Weights of a small contrastive audio-text model: log mel input, trained on synthesized solo parts of chorales (CocoChorales).
Rows from expert 18 of block 2 of the audio encoder, named by matrix and row number. Rows with one number belong to one neuron. Each number is 128 + 24 x the weight over its row's rms, rounded and kept within 0 to 255. All counts start at 0. Numbers have three digits each. After the name is the row's rms in percent of the matrix's.
# gate: expert gate (encoder.blocks.2.mlp.gate, 32x192x192), inputs 117-155
# up: expert up (encoder.blocks.2.mlp.up, 32x192x192), inputs 117-155
# down: expert down (encoder.blocks.2.mlp.down, 32x192x192, transposed), outputs 117-155
gate.4 081:140160120119124153122123138127075172144128103150117157120094122138104134102125142145176095141125129110175138100103124
gate.5 100:131106102094119097158112190143091154097146147121138165184110125086128096124117135135145101138124125133151142141117083
gate.6 091:099132136176112130154135096143113148137123132125104107107132149059140140142116090115118107161128094072162113092110124
gate.7 073:187119130120091189147137114112127109114149082099137130136191106123142161097131117161172158152134138151142134151127126
gate.8 114:167122113110140120108130156124116161105110102170124133100101088137125128136090112134144091197116164127162104120136086
gate.9 103:108166097129113140130164112144136123125118197110131106066124173127110124130112117140194131092121089126142119112092135
gate.10 126:152126096159144120149133169129096153138124100126137138131142086140133110125118103115159107137119201160139124175109086
gate.11 091:136136090119171157158142174153116153109102137119144149141181126102126137136132079098145106112117185114155141158087113
gate.12 098:159136141107118138145115152136084117120126102092122149173141120136180068161174149129134107174184097134084136110133105
gate.13 082:154141129141121107119108122142099190100124096167103164185092130127140126157113115124109136157115123123145097129152149
gate.14 106:118120131126130105070075087138125136135147118161111133158104134108119138095126174183154089161088125129112101143122148
gate.15 109:131112157097098127121099119134117076143145136080140134163126124109158146149150206142102120104097100137133139178121130
gate.16 097:095110151121184102150109094106077116135114149126141131138093082097129146144106149124089098161138127099121154143156083
gate.17 129:160124157180094139132145088143156112133125131105131149116086156141106133106138162133130141098140083116118104139160153
gate.18 087:173129119145106147130143125120116172091150096163122132161151112101132105143091105107173145185134147150131126144099100
gate.19 071:136139106163136117123113125154138123140084128155102140118091120114130136165129129082130079136098111108108157115132051
gate.20 130:110135125131146139115146154133123121124172115135113152131139148094121147075136116152149125161085110120128136126100115
gate.21 098:190135143134141137132113151090115128124139099188118159177119106119142115157105115103098112159101150153104108114138121
gate.22 082:155138085134118120145116148137104127147142129157141147123152094152085132169114107128179168150143132110124136161088128
gate.23 112:129111168104142127147096161062125105118107155101127136143113113126153100157133153187084136136140153130073171133138120
gate.24 118:128127138132151111093104096121130147143173107177100133136114136150136119141129119154134136130111138119116132159137127
gate.25 064:119148095085114135100132090100134187138132149153114134114103174109131148166148070149118111124126150119122121126102160
gate.26 053:154133118128096143136148114107139123148149143120139119136190147131135114185141127124112116102152120121113137122115158
gate.27 105:126129135093112110150128112115105156153158114145133140155133118102178147115124103163143109167078140148130138131104149
gate.28 074:134135145128146124121117133139074163134098097149150128119149081116113106186121085130135115104115192128147120175107136
gate.29 118:105160095169073147118149119123142103133138114118131107111105117124115122079139090129135140152131092132135130108108127
gate.30 069:150136126118145110155115120126157191109093136126111133132121110150113106172104132131094148088126128119115114149143136
gate.31 087:160144111121102102123114095124157147097092111167121154142089154132129116179148137133110099102155097079143106080169127
gate.32 083:143111110188141125114109084132153138148141119130113147098098118129128104144121133128117112140121109147136109110173126
gate.33 068:157105125136122127111109131150120185127107167117135145115133141148125131164105082152133130096148162098105105072143122
gate.34 085:116142153143137130125136103115164114125090150095122137086107123144137109134139143123082118067148102123103113151124148
gate.35 115:111125140080135113153110112150131113137163154114153092160109140125129132156115129140111113111139077136140121116098142
gate.36 109:140108122124103152158085129144102150140100104093108136096164111136154153156158112122105112100113113070136137136150166
gate.37 065:147142121158122109131140067172123146107122129135145139089122112121094143112094091066154118147107122090155131105146091
gate.38 099:113140140154148094133128118138122106118101151124119119089112133110124114144123131095119069077118095105158130075142035
gate.39 078:154154095109132130141132101116099136095147126150113112118156101133115149145119109139133129134096137093152127102074134
gate.40 127:137130153110144128169130150146087119147094137102114106125130119150144111136172139092102106138149142122071121090141111
gate.41 103:144103134124112164126167177131148113154142094124130098120187115106117160072155149148166133128101146166116134121094099
gate.42 111:168093126106125156081083107147144132126182087127089168163112128150130123146114154180112166160135118110145106134177143
gate.43 082:146117147141165128110129104128122164122078138162121117144116101115110124135119162174112106139132100096168120131141129
gate.44 091:130119128137106156137126158093105160147151131131143141110126114087123149127113085120138159127163163101129156122078158
gate.45 155:130120144116135120110106136107124123137137088171132151168163107116128145136094170172144132148119140105139104130144125
gate.46 112:130132129141095143101099091107160164119090133129065156106101166096150143186126139136139092150105083077147111130122138
gate.47 091:129145129163189136116144100103110170151090111189106075127127157091142163132093135132116133156142172061147153097145144
gate.48 079:139147112135102110128160149140131127097143133125146140057134126181138114100109099091161106105122113109108104139133140
gate.49 093:113143141166119110152099152130075185120124124146102145159089114087145119149114095108124102158129160121186139141093067
gate.50 105:095154113174139082134157099123102117116103152119131083092084151100101135124111098110149080105114108104146117072117151
gate.51 107:145100179081139119161113153133084112131159122108147115183103091126179104143120162124085101125139132153077134126161134
gate.52 087:162142109149148134138086126150116149110074119196153147158117149129103121164109090108136130124186153128135131110125113
gate.53 105:147093199089125147113114156122136117113130111133142125146154110139149107156145160153109154136131144137100140095136112
gate.54 119:134100121157121122099109099139145105142153109142102092120136128085122161094106157166143154165105192133122109142174158
gate.55 058:143160098129081126144164123126133181088123131116134119136169134116144137124125123124157145168128103109150143091083118
gate.56 083:117144102161138124112139104116080139109111114137115116107155148124141150141128120108126143153131178122145118134102110
gate.57 087:144146116121143147123122112109128175100100155165123109137143151112105153131110144172129144075169165102118142047096149
gate.58 098:126111111102133126129112141115144088138101163106079138065146128128122117133178151126101115089121105113120148130130120
gate.59 098:113116141155124085126127059146130161137106150136109104138103173119116141141127144111134079095124115118141106103142132
gate.60 081:125148114125104104136134100120081154107111125136133124117115137100126149119134136105107144190112142077154139139177145
gate.61 067:139061138129146088113109117106121135135135115094118148136102098144108128106129148131147094135145091109141166144158135
gate.62 057:135168087120119140144146078111112186108092119163108123087136121168118158081144127126108114132143159105132106099154147
gate.63 101:142121114132068155181119167104126091138128116131149137178081103137121105128113124126142132107151101151127146173115120
gate.64 104:106144114149103155122131168113111158103149124167113134120117163134167095118153119126135121121125109154103145124110123
gate.65 106:133107112120121115100149141132167102133138107076127135059181122124109129138138134103145150128096133119124144097098093
gate.66 133:131157121129155090167149132132113147101076167143150135116081151124137142117113145081138094115162110092130105126193125
gate.67 088:138113140167119110115080162131128099123154144137129162133126096094153118139176152148102136135119139143140151147142103
gate.68 091:137127136113153090143134122111120171147143105167131140120090105101172126127117091152087142161124219120131101146138134
gate.69 096:132125140145097132121119194147166051124129159095142124124106129135121075155129090130126095104123086163104136142094069
gate.70 089:133161131129098126140144114143154119121082121135121099126103121156119108115133140108109142081144083122134110163124139
gate.71 064:150126136097187103090123119150153134139126134128115160134149148117136167109117140126127125149113133106132104120125130
gate.72 128:139154130084119163165127150134145148128068121127128120158138143162120122106122070106118137137156155135102109121132150
gate.73 079:076116150116144083077100084130136159154098167129098124125107113134141129159125101167093114078096144143147129141123108
gate.74 097:140120170114123137086133105101145102077134150112108128142123119117169134112137154172152109112118106123118147131123139
gate.75 107:105165131136130138134130119123093127111137150127111139098104112118158134087126113119134115156136105119131145096126117
gate.76 100:136137128116107142136146112103138183113136127156143122150149130134129161132115095129162157160103141129137130149105192
gate.77 120:141126130123102130161110123115128110133179078111157130172140075160123147121145151155131115131144120144108138164127159
gate.78 091:165112101201136119129135129094092163119127091159145110156142116075116167093101119122131133137122215111119145175132133
gate.79 114:132137119151121128133145080107107152119134124128119113091133118106142162114121101092145138171094145098126126101151151
gate.80 102:102151111105111151098143121121139127108151109162094084138125098141088142152118128145126116147142137119132152132113107
gate.81 117:156117150178157118083133146121146095112132106089099122087107102126163070136132100123141127108094094142120161088120108
gate.82 111:094147094130123124105153108151161072111141176102112126095139146155124135099150120124162136117126087142133086087134153
gate.83 109:124139113144124146152170136149150093107132131082137148070168146142111132082148089074172153081102108107125116125117155
gate.84 095:171096134129141136112109136147138107129176117100114160138125112152137081125176125147083160122137100135065141087186131
gate.85 075:153121112157179119060150156110138143141103115149091131099111153104141113139135134134151119144108123115135097136124081
gate.86 117:105123121133118139137094183129137110135152134135139109125134087065164103134121163163127112167144143159179159141107079
gate.87 123:126127165102167150063096122133120167158162092179092126164145141122109127157109143151102143126151196100106131140156144
gate.88 082:117133150132134143116138127123150159148083120138101092143104151117126146156160127107095126091118127079125138106114066
gate.89 088:177132124123111112105108171119143113136118081137134146140158118134117136110089140139175142180132120152111134175123127
gate.90 089:160124134142143118122103127098105177136143097180125121184147113110165159175100126132138119163118190140118139163120099
gate.91 108:127128105069153129149127089177107153142107103133118113141162101128096146124114120132146099091118145091158112133102130
gate.92 060:164132128128117146146155099114162168112129094168141137142155098151132136083129138149141164163134139134151130132116102
gate.93 081:093175137126097133101113103129140160094130124178120126151109129190106120142115152133088139143148095147133112105150164
gate.94 077:146106148173141135076126088130116148120132106138119108132118066112110131106143122134136135157124152118111132109189138
gate.95 100:155148129071143136111121144130143136100133132138119119129167111143118142147129144135140125087130077126121117092096107
gate.96 081:184153107169114131134124116122131145121127152115128114140129138170112142093099146122165133140107161130147111080122124
gate.97 077:112143108152128133143161100130140106088108138113133148088163159137124122148132092083130142133147114117121152103135142
gate.98 056:155152101127135142128154122126106146104144117151120119138132135114101127123118133132154137133141097120104127124064112
gate.99 102:187106121089127139130116169119122124138140112104150129151163095169141100122134118111135115147131164209119092145123103
gate.100 083:147092146116116148100109105099125146080162096109098159116118092163132093116092123141140112103137115124139146057142117
gate.101 101:105142106180084154138154108106140139117147153109133128091121133125141138114129088123142138136103090099137150064128120
up.4 084:154118143131153111122102119133110163114130089147108149141107123125121147090090121138149137136132183119146132143146137
up.5 091:171101134103115148126101141132132099108117161076147162176100138151122122189112170133117125085163104131080112156120116
up.6 097:151107162116147103099122137090115115137128108140118140157118127162145106148153153155131129110137183153090137129133148
up.7 066:139144145148111144098132137120115132125145080114145138144167091158108127103148154139140155138152176144136127146126138
up.8 113:113131129137141108139140100111140127130067163122104102118116150113153117195118109121108100078126080083132133113160118
up.9 089:089127118102161131123107085087102168137149126167125124168122105085127170148087102150133134172132183131171133126086122
up.10 123:129147092174147111126126136146092178128103110163101114130114130099103121127123096128137104150122193151157112146123090
up.11 100:128134107137144100109150133136106170097128109146106142086127133084134152098131085151130109141098155108144140115140119
up.12 100:142106128128143157103129114151130118145159130111117150122152122145110154136091139178151185155118147089155121112129125
up.13 084:105107140107145140134150090126094108139161146130125109112153154120120158101155176177109122126125116109120142131124109
up.14 103:096109112103146131111130123169125126100110149141143155135114188143108130114123171180154127141113141142147104129103129
up.15 114:147105161118139104130093164126090095135150124106144133157103123144170119158154188149078134077124110131112174168124115
up.16 100:116133108145133116125178146108098170145140087178123140161138140082140175121121111116153135137088164123116113124107167
up.17 130:113135131111166122106122139100092161137136107145123100130166101103159119163129111120122101167119165113137156115119108
up.18 093:146117148138107110102123130136114171118140090186125151203114120129140094134088135150109110153125152141106130157113117
up.19 065:098109136068130154105123091095141114138152118104110127153148115154130137117127105148124165144125170116131126147126175
up.20 131:122128129109110130123110095129137126135106122095090128127111117137141120196104163147103110118146085165119138134127119
up.21 099:104124130103100122119160104122130124139142083126114110147162114137125164113138108144136146140146175089181141091130130
up.22 075:108103144117106147121128090142161085117153149112153117085125120104136139114134155153124133134113134150132114144148126
up.23 104:102113139095130120128110140139130107118124167113132152147100144128142120127136158182124102128117114151127123144111145
up.24 114:169114148150109132117143140130138117125108082109094091101147099078158158079133125110099148141107126124137129103134116
up.25 060:097119132093091127134113094114158169114142133119085116138165160150116127137163131162140128136137105126120129168059160
up.26 055:130140092131095116130172111117132158118138158160113156136134136119121115140093101136147116119141140088151130060095129
up.27 119:142144112096060133147139129122132146108148133145157107133119142132132153116098127143157135155148123169143112160107169
up.28 074:125145129130117137114128129088106134141100089136141143087135089135084162167105112128151149094116126133135149138061147
up.29 107:157114136106125128107119204135128093122125107112130168159109137143154075111145134155125108126138109185092124172157093
up.30 066:126125106132133129106147173107116098140188123146117120094158124114150144130148121111160136145119107109097131088115113
up.31 089:142111127135153106143128176111094151131110117134114140109115109131144119129135103129128117122111146124121137101142045
up.32 073:082108108156096123102098075138140106128149119084127096137137115123123144098132177131127127145090079170131136140123152
up.33 069:154131109129145149109163127114140120132138118124147112074120127137110146135105131109163126113149144108164150082115119
up.34 086:139108138166119113129144099138160142145105131103142122128124139150140100166131142142096143103128092132076108178169137
up.35 098:125122152096149132129103141112098118111158124120140138172132113142151125117133183173092108122118131152096121172128132
up.36 102:138123126137103108182115131138101144105121126124106142123119155144150116167146124121098073124149112137132142110157140
up.37 062:131112117146097129117104125153116124105107178144162133117109168111115098170121141098112095090148109103141141121163114
up.38 089:142099162114129150101110126081102114143163126108094125157144102114144135141150122172135172170120145166122157152126146
up.39 071:118141103113132169107151123140094144113145133130143153121154091153101113181132094122138130098122130114148137095056149
up.40 114:104142151124127137083138137096167127146160144161103124110135106096132126112121113157139154079100141118128148124145135
up.41 101:112162081152141095139121128155134160120120120145129135095090172106137125145121071091129136122087083116142125121141144
up.42 111:136124112163130119128114098117138105142130161108133107101144129132129169114097153086141125136092154152107111146153172
up.43 077:104107123177151083145136180175111129144123135119147113090082145143114136111131149072150123146156176142136115124151114
up.44 093:152168113106148142154124137121127164125128132135103143112121148143145115133086078125104125097140122076117137102102153
up.45 152:110134149070164129128140119128112114135138150118112134120142099177087141135097182141132142103188109116125127093130099
up.46 106:107121098138113116121131149135108177120090109113107171104140159096127136173140094111154107183114107118156131138116106
up.47 101:126168123128165147083147085138150141139115141151106112084109160107091153149120109111134135131144136120122121127141159
up.48 082:118123159146130146125138117101086163127134080177121126152126108130112174127119133135115135193132186097092127087189106
up.49 086:124169066146095117159134176123095187105096113130122119094116130087128140122116070069160093128113143116153123151137060
up.50 108:104135115122127153126165093115101135124125125115129131108138139082119139110131069131176127150113145115153158119088134
up.51 111:121104108124150091100107143156114108148110151137130141146091156100136119160131147153090126108128071118160126122109118
up.52 083:106145103132118117145165118124180106150118173090160088086145116143117126081146092156144134091138128124133142099121142
up.53 121:146109128153114092143107117100167114125123116138116145120083124156135099106128148118115111078137083140081101156190118
up.54 126:093109122132119085091099109137133111134148111132118137132131135124113128111137166186105139166083144151114095147167132
up.55 064:108094148156143135128117117127132092137148118124117102110116084089164140098161138115118133134112156131139150176128116
up.56 075:141092151143125137106107152124135079160141130128121092118116119114115108084136135164109114111126115102104154128147125
up.57 083:110124133155127119118140157140147085156128064127142152118123107166155094143127145108106094155114097142126118170169093
up.58 108:181130121095118131125121132131116156113121091147097169114138135137121152175116155126147120115116141139131106172135157
up.59 096:122157141156127089164147077142138138115086164119135112117095163146112128153109136095149083091156134127163095130141126
up.60 070:151138127113147150086146146147137100145167115087112128117149127113126130108124133164126146120098114162136129156110125
up.61 066:172096107110096125147100149111156146166154153142164136174103090131109131157183147126105147052124142131139128183099108
up.62 052:119137083100121117100155075130116160131134116128124142125149114133160164126125113150158152131126170114126126110139145
up.63 100:142098171170070148121138110092149118113155098127128129093141085113119117110166125150131144126143134110125133129185159
up.64 094:133108125115118151139127141132145106130151141086159104142148124151137108123167130113084131093133093167088131158125161
up.65 106:133147083088110131123139123173162154116131145102141157092169173130090122150126122102166141112118135146145116126111122
up.66 130:147112113140127110132121157134122138134120132138127130163090145088138107156128100138128071115124130120121128102125072
up.67 078:114140157133119114149159104148110130070151122144148148182084119143126125130093144138150135083130106108156127152129138
up.68 084:100088123107149115089158106111115171130161094172136141135137122099164154130108114165121144174128183137128141130096099
up.69 093:163107145107107116140095108108119136154094111140114136139140102111138174122156144128097140111130149075122142127143147
up.70 092:159127154172111143139120137148172150128119122121142109134094149143128101147109165117085121077126105149118100147156142
up.71 060:131096131070191080122115151148077140137139135099103151141138162142129122124114153151125141140094138143131103105113122
up.72 116:133118121147122119081119148140138120120167079136096174126121101138128097129134155148131121136116093183140129150123085
up.73 071:141101113141115173110107180133138133103181104145151147159145157124147107112101134110169141164101128118085151134138132
up.74 096:123154090149122134148135152135114162177133092185134143135125123138103135137134117089099160150173178135114093151163114
up.75 105:131108146118108122118112076139157145130126150130118137142153160072135141156124145147096137126124126120135109184128132
up.76 103:136133132119138131104117171146156070168156114097132151141164103101110138091152174113116117098136127135134120142134091
up.77 126:176140110119109108129088152151117106119125086114129140151109135194124158120129174166118135101140101152094122172154123
up.78 083:118158151082148121137123111096131098147110131105116108088123152176166101158173148120107115131136105157147132077129140
up.79 115:106124140104112117098085143161132119155135116141125160182125115166095105108146150162121110103133166136112102179150116
up.80 101:147123101118136138133136102137157118069120146063115137126116136130151120129133137121129109076110038097150130130104143
up.81 118:141136130142161134107163125126132103081135110078112104113114118091126112118116087132145121124100073139139141082090121
up.82 104:116136144086129139106128108109117156124135087130124126141129083124145170122116119158158146182101143096150126142118145
up.83 088:166129157182116133138111118121157100137119112137150086138104110170119107152117148132129103109156118168080117125179140
up.84 086:118154135125156114103109139130089127149117132155122095112147132112124144115103105123141108160102163109140145162092140
up.85 071:134086123142147091147126129157112094139128148092137137162103150092119101055171146134155128182130118125108106113157167
up.86 122:145122138092124111090116171105087146115140100145107181146106116163150119141166099150129117147106136142140129102118133
up.87 130:118139152098155147084105108137133164123141131155111124144138143163100125175116136140125171120163151105138115166142135
up.88 082:135138126103130118124159103120097171136094107127152055136103106115116193116162172133114106112150143118163137118149153
up.89 090:123162145136154136172141084156116148146110133166149089097122150093128156131131081079111126107140166094138124113105139
up.90 089:169136122195105151143106140128148141102131109179150130151130122145119138138071136110165156153171134187123115182085127
up.91 105:178116105120117147143129175133109132087130096101133150117135108172128108097157094097124149114122129144138130133150143
up.92 058:117140106159151134124109142156105162116167088149150154158132110141130097122150163176138161162141131139157109156145110
up.93 079:087156118123111106116101103116145157141097113147142153163120132129122148154078113099115123158170111122165126105099149
up.94 079:130109133120106137130083092126121144113125103157147116175109126096160167164142145161125110126106138140104124146143151
up.95 103:126145123114192117125105086115098193128143094206085134153121105126126141103111150136105116194172166110128115128176126
up.96 084:144091119098110123099104126144190100150125124090130123062114103132127111140131158107137135047136117166138134171117091
up.97 077:142136147150134126122149134138104143145119047121101105093131096110131139106138133119159107145122142112138159076166119
up.98 062:114089167150128129111112115117102173114139133113144143152123135174114117165121123161179136098141117157122146136071127
up.99 099:145135085129112111075135131127155137081118122133128134107111145158138113114125107124144112120140106176139101132134103
up.100 079:160105135143128145113141098136108139100138100104109144097124090133130109137090111150133135092128109125161147057112121
up.101 100:123122147074146113126092189143147107134118138133147137175138157140129122132149149116139126096120129162114118177142104
down.4 077:070161164112144108089094122153116123140125154134139126128131127114106133173157136109100133163122124088157085173112145
down.5 107:069073138098145095139134109153100123131114156133080133119134177130142169132169067101152158121095097107157102140124122
down.6 090:109140089134139117158165095155125120125136137137121132136115188141121136076125093098161176110160120153144119126135142
down.7 064:106170149106121101150118101152120140111156161164122114125122134149115132154120086068155116132143110107157090129095134
down.8 122:146126107125115101158113157140110099146112107099131148122098143143120135126138164157126149156109116127109099139103123
down.9 090:095127094123131131117089144135170115104156150164136134124151140090155127145126152123117091122112114114162121118128117
down.10 120:099170108147117130171103138144127125109130135100164137113119132124131100131111164149166103120090135139147152136117142
down.11 103:121107125143098113125111119139140132131132104121167117164101133144110097129139198135123116136114115142129116186119166
down.12 103:128110179119116148120150136118121129136159138122142134195120144142154101132174112089112116064126072136106144149095144
down.13 073:190070117119124134072110150111102116160116118146139149112137099111101131133124114142123170191140158119110109148148131
down.14 107:146146147128122105131107100139134135132106142133126124131099153087130126171108107094096138094126113114150124145158129
down.15 106:084162139080103110111137083155178093116150174140087084105119174099134163117173121108112167147093142112156123136124123
down.16 104:180172120149151134095103113116131137150108135131130115100115083140133097140124108140093098130150094138112145131137124
down.17 114:120119072110107124121062160153124112140152125146106127124169150125117122124139094123135140157111137113175136116141088
down.18 089:070166125150165157163111137149119148118140136125112108099116159122138105141097123114142143081129112111168150094136115
down.19 068:132148156121100119097102108135136113126146133115103097105116091127160101150102123084132134131125117129119170162103149
down.20 123:128135088120165137131180112143130147140118166123099110081106125097156125080133099126119122157137134130136117086137110
down.21 105:161139111163119153120163091107132129147140121098129116120132117130094096083132100104149141118148130150120180154131161
down.22 078:157159091146132099114114118150136135203145088121121133155142136113108107109155142123135111160174148129111120164132132
down.23 116:110082136099119116120158100165155088156123146134121135133122109111151144141135135106121148192149142134126113123152180
down.24 118:147141080124095120161159117130125121103117131159130134129143121143143140131139113130147100134132158147123133107122141
down.25 059:108160091111125132116093104158172156133160142189108135143105109121128121127130151122138116123113100143152109105127111
down.26 053:157078115143155110166147146154111120136097115157078119102119098116136165080137141121148091137149115099106102117125135
down.27 105:159132145162137100139120148132101153098120093170148116120106135121164088198100097129114104145122146100145159103159090
down.28 072:145167137143127127137106131114154116100104152153154101116143144134095160140095130108145100109098113099139121151118109
down.29 110:110183076143145137159145125136090149128123155145103120076107155164086151101134076106144147127122143158138111072145128
down.30 059:165083126122147120116124148128113133131103155124140154114155148085151112179140119133125136112131158148177128140133095
down.31 089:115119102102136114136161151180119118148123132112150151135119147111114157080143129186132172086092122116131136109118118
down.32 080:099135110150148124157107131146095087123089141139131150125133155111162122148111105151120115188139098107115104076149102
down.33 063:082116132109119126151164136121094112123079144087135131102108159119093141102113137109146106114127160121104128101124103
down.34 071:159168161134118102177143087115086134141120135104112103153109077170104110096131165143115135129149122110086115149122142
down.35 105:130147159119114129084135101129147103153142137134077115113133162095146109168148108083111182131124114128162137144155132
down.36 115:109124134136126123148111126128141147114137099123097105134137138099157124112130125102150102150122130126126113150158134
down.37 063:115160104129138135173138160143145146113126128092121121145132131179113159082134157167164119130135149149136125126121116
down.38 097:104135145153120139111085114114143112110127144151088134128154138119133139185075128109116102122149090111107137130151124
down.39 068:095131142111090137154105141133155123107139192145116093126123087134127178095101125142159115074123140126116107100112102
down.40 123:107127137118128127119158132096145104169149176115141115161146104127126173082116120140133156098046158130131153141070151
down.41 099:132104128135115129119090116082153100097153110115143140132137090135147142121069166183126105106134127114105157134144102
down.42 104:138126078128116121134151137110129110127120157172135113124144112101129162112102112163129133111118156163122105060131105
down.43 087:149125118168169120108152137108125128115115128145145160137127101136118177128081079118137112131118121107118140108137135
down.44 090:116133128101120114122139145139140101132110143162128129127147138110139145156095132137129131136121160139108127123119085
down.45 151:100132147114131125084114133118172129155138179139124123125134145093105147129132122114110140128113086135150116108100157
down.46 108:137127139106135111096103114132128137141105089133087142162097118129161100139150183166085120167141098122130140134115122
down.47 095:105074146102121122103125151112203122090157150158150106158064118132160110134124125116110126101138124109146101167148143
down.48 071:102172151106115138111134145145152134106150128150158123132177165111161093187134131085072124117150089110160137183132139
down.49 090:105119123132131103119125126156151112120126117132169114095120132138123095148125167124095094099090139141165122141123132
down.50 112:119128129130112135105108105114096117163162144119117123141115088131153139143140097169124163172117081111111118129122163
down.51 112:120136122098115140135131095129155109171127158151090133127130192110169184118174113096139133102121154159144125159137153
down.52 087:150110114109145098117133118142154111148122115120157144147140092136102142130105146129114099168169134147085089143120160
down.53 118:103111119147120117131093170111144085124129150134152132157170096128134156121122161196116096129127157104115146130104119
down.54 127:101099115130147105130128149118129112133110185118132136142119129158101184112070104150151133131116112116116110046123139
down.55 061:162136139110108145092129157124116150139155115089132151149148137122132122157135141107104136175111147108146153148126168
down.56 077:123151106117143134157133114111100137116117112121111129092101180134170107137125131105118154132160124136113166089156111
down.57 085:182125158160123122122115148111122135141116099080160135135126111134136141134115127163117138156084120112154117163103155
down.58 108:141083126126116119146110136140125166161142123116131127157151161092150147133138104167110092155135167146123121161125123
down.59 102:131127141107140076168175138084168112125116128121148141140072116147090138101158124144106134087142157109132111117106120
down.60 064:150078143131132146173091149090125114164109156133123141129098159112131165115094135188128136150111134092112119102124137
down.61 063:165144126132173147099136142141153146118150119133172128114115099111155116110168121089150155132121104135116143184084130
down.62 060:092168126126145154152118128191153124115139147146136123135149111142118126087138145124155121104160134137128150133149085
down.63 107:149153146108116132101149092145149113124130105110148082108111130108089103141169124130086148142145104136114164175091149
down.64 102:139172098142150113128129120138139108135100154134108103097133130113138159103106086079151126078091169140126098110130108
down.65 109:157094103120149107121130136091133078186097166150111108112112102123173186132102092127134131118113163125122107127103134
down.66 122:106124124102151099167137179159118108127128164132136164144105186129122182125148137149144148138093131092165082104134107
down.67 083:100116085106081131096115130149164107131161164167100113135142148104120150098129113121097141132104156116163117138124096
down.68 093:121087110131123124114171101125078136160151106141152123108146113173139106124165142125149157141113137121091149135134108
down.69 092:141125189102105140140126129122139083132141121141142134141140079095152111162112149095124112088173084114120158144118157
down.70 076:143166148124152087123175110126112126159099134120129131143057094161091112123132174164056134114148135103090121143155165
down.71 062:076155137133151131130126137145127127139111181151153140122119142056111137138068109107132153115106097135139108109132128
down.72 120:130186104142098112161106158114096136140144173144149113139119148141103147116099082077155108095080135134161107143106111
down.73 075:132179166115154121120137125175097116089118125103104126094122132132138130118098146106113128148147133130135130159149138
down.74 095:104148136096129140137103142086097132101172088111099136129140120152132117085139150136138098129137141096151123120116095
down.75 111:121100122148123156166144123080121080163110155120165097131169130097104163126120096100158132102091150152125130126097142
down.76 101:119108147155093111155088149108100117158119136114154133170159153148099152145110129146134132129073133102123094150120154
down.77 121:085170119085119134118124120166123131133121158179089089099146136103118143133153094091134155155112137107168120135096093
down.78 086:188081112097123155080181107130161109162128123120115129117139101144122163117146117141122164151168135143078126101122134
down.79 115:095170115120120132166096149123119076124118170121161127157144149136071157120136135128118123143139087110077113111131159
down.80 106:133059114151154146097165143126152098151142102169132144123119117153151155136146106137121099116139112131127108099143132
down.81 124:109141101129137148101144111146163127135131153078108094081135129169084135072153115115164157135113154175085127126115153
down.82 107:125097173146133141121099114101158097159135131130115137158127119089156160164093107097117125123119117082153116109141152
down.83 097:169155132127132144134169093155089173144101104111151127109110126150117073095162158121117135129152108158094155140128150
down.84 080:156158137110115133101117119107119131137120134080166113162115152085126106144109177155114151135109163139116120117115126
down.85 071:079112115137110140125159126107148109087115116091140141110139139115095135136106064118160153113122147096142134071141118
down.86 123:164136133157178114116146094121123146125097072136127152143060112207131105102143141124120126111175112139149115110164161
down.87 133:111152148118163132115115136116163151098166128118112135140112150143151100166120129078135137070170096093178143149150127
down.88 086:128076155108129094151152130123136116127124155111119151125104145154106148112125145166148135107140155126098116088146135
down.89 091:119150143140093120126112140168100119130117096107163167137124138121150116142113178143118110149154091115151159171126124
down.90 083:085141168131125149134067145135111124089125141134123132092124204127149147148117104080125118109128131122191143086146108
down.91 111:104091141167112108151099158121125110115165146135130125126125138162152139121110108101152113097116124134137112140111135
down.92 058:106176099149171141126135130169177106124093137154114118136125124154109129132119080111149128119103103139151165114107140
down.93 084:075125098128120141180142118164122129094172151157093115097122119105132127125134135159135125091132126132183180095145126
down.94 075:096142085120147142140119126156140129082111149132130137148100128151121147113163157129140090165174125091164080127135095
down.95 105:102172160100128142109131108144132138133122132116115128144139172108089131129132181133106124142144111093151138129106101
down.96 075:151120105105124111119133107128096118151109118116115093100099094140143147119144103135124122163152158085115104111149129
down.97 075:143139140109102113101109116133119148150114151170117133135116164089151147182133088090141180115103124121165114175181109
down.98 057:085129132128136133121124114127147132107126199147128137121118101159141175104122137140158112106097158116141142106112139
down.99 102:102164054163143132154127142128148137135114191135127094120136089136127161104090110133158099117085170131154113122139108
down.100 081:083124123126147134109145078185164112140137177154136132111133144169109141105198137121156140134126118145127064143125179
down.101 100:127167102165100132162142123102117126126112171131123114145145175152085144110058100098164127089103137140119115156129124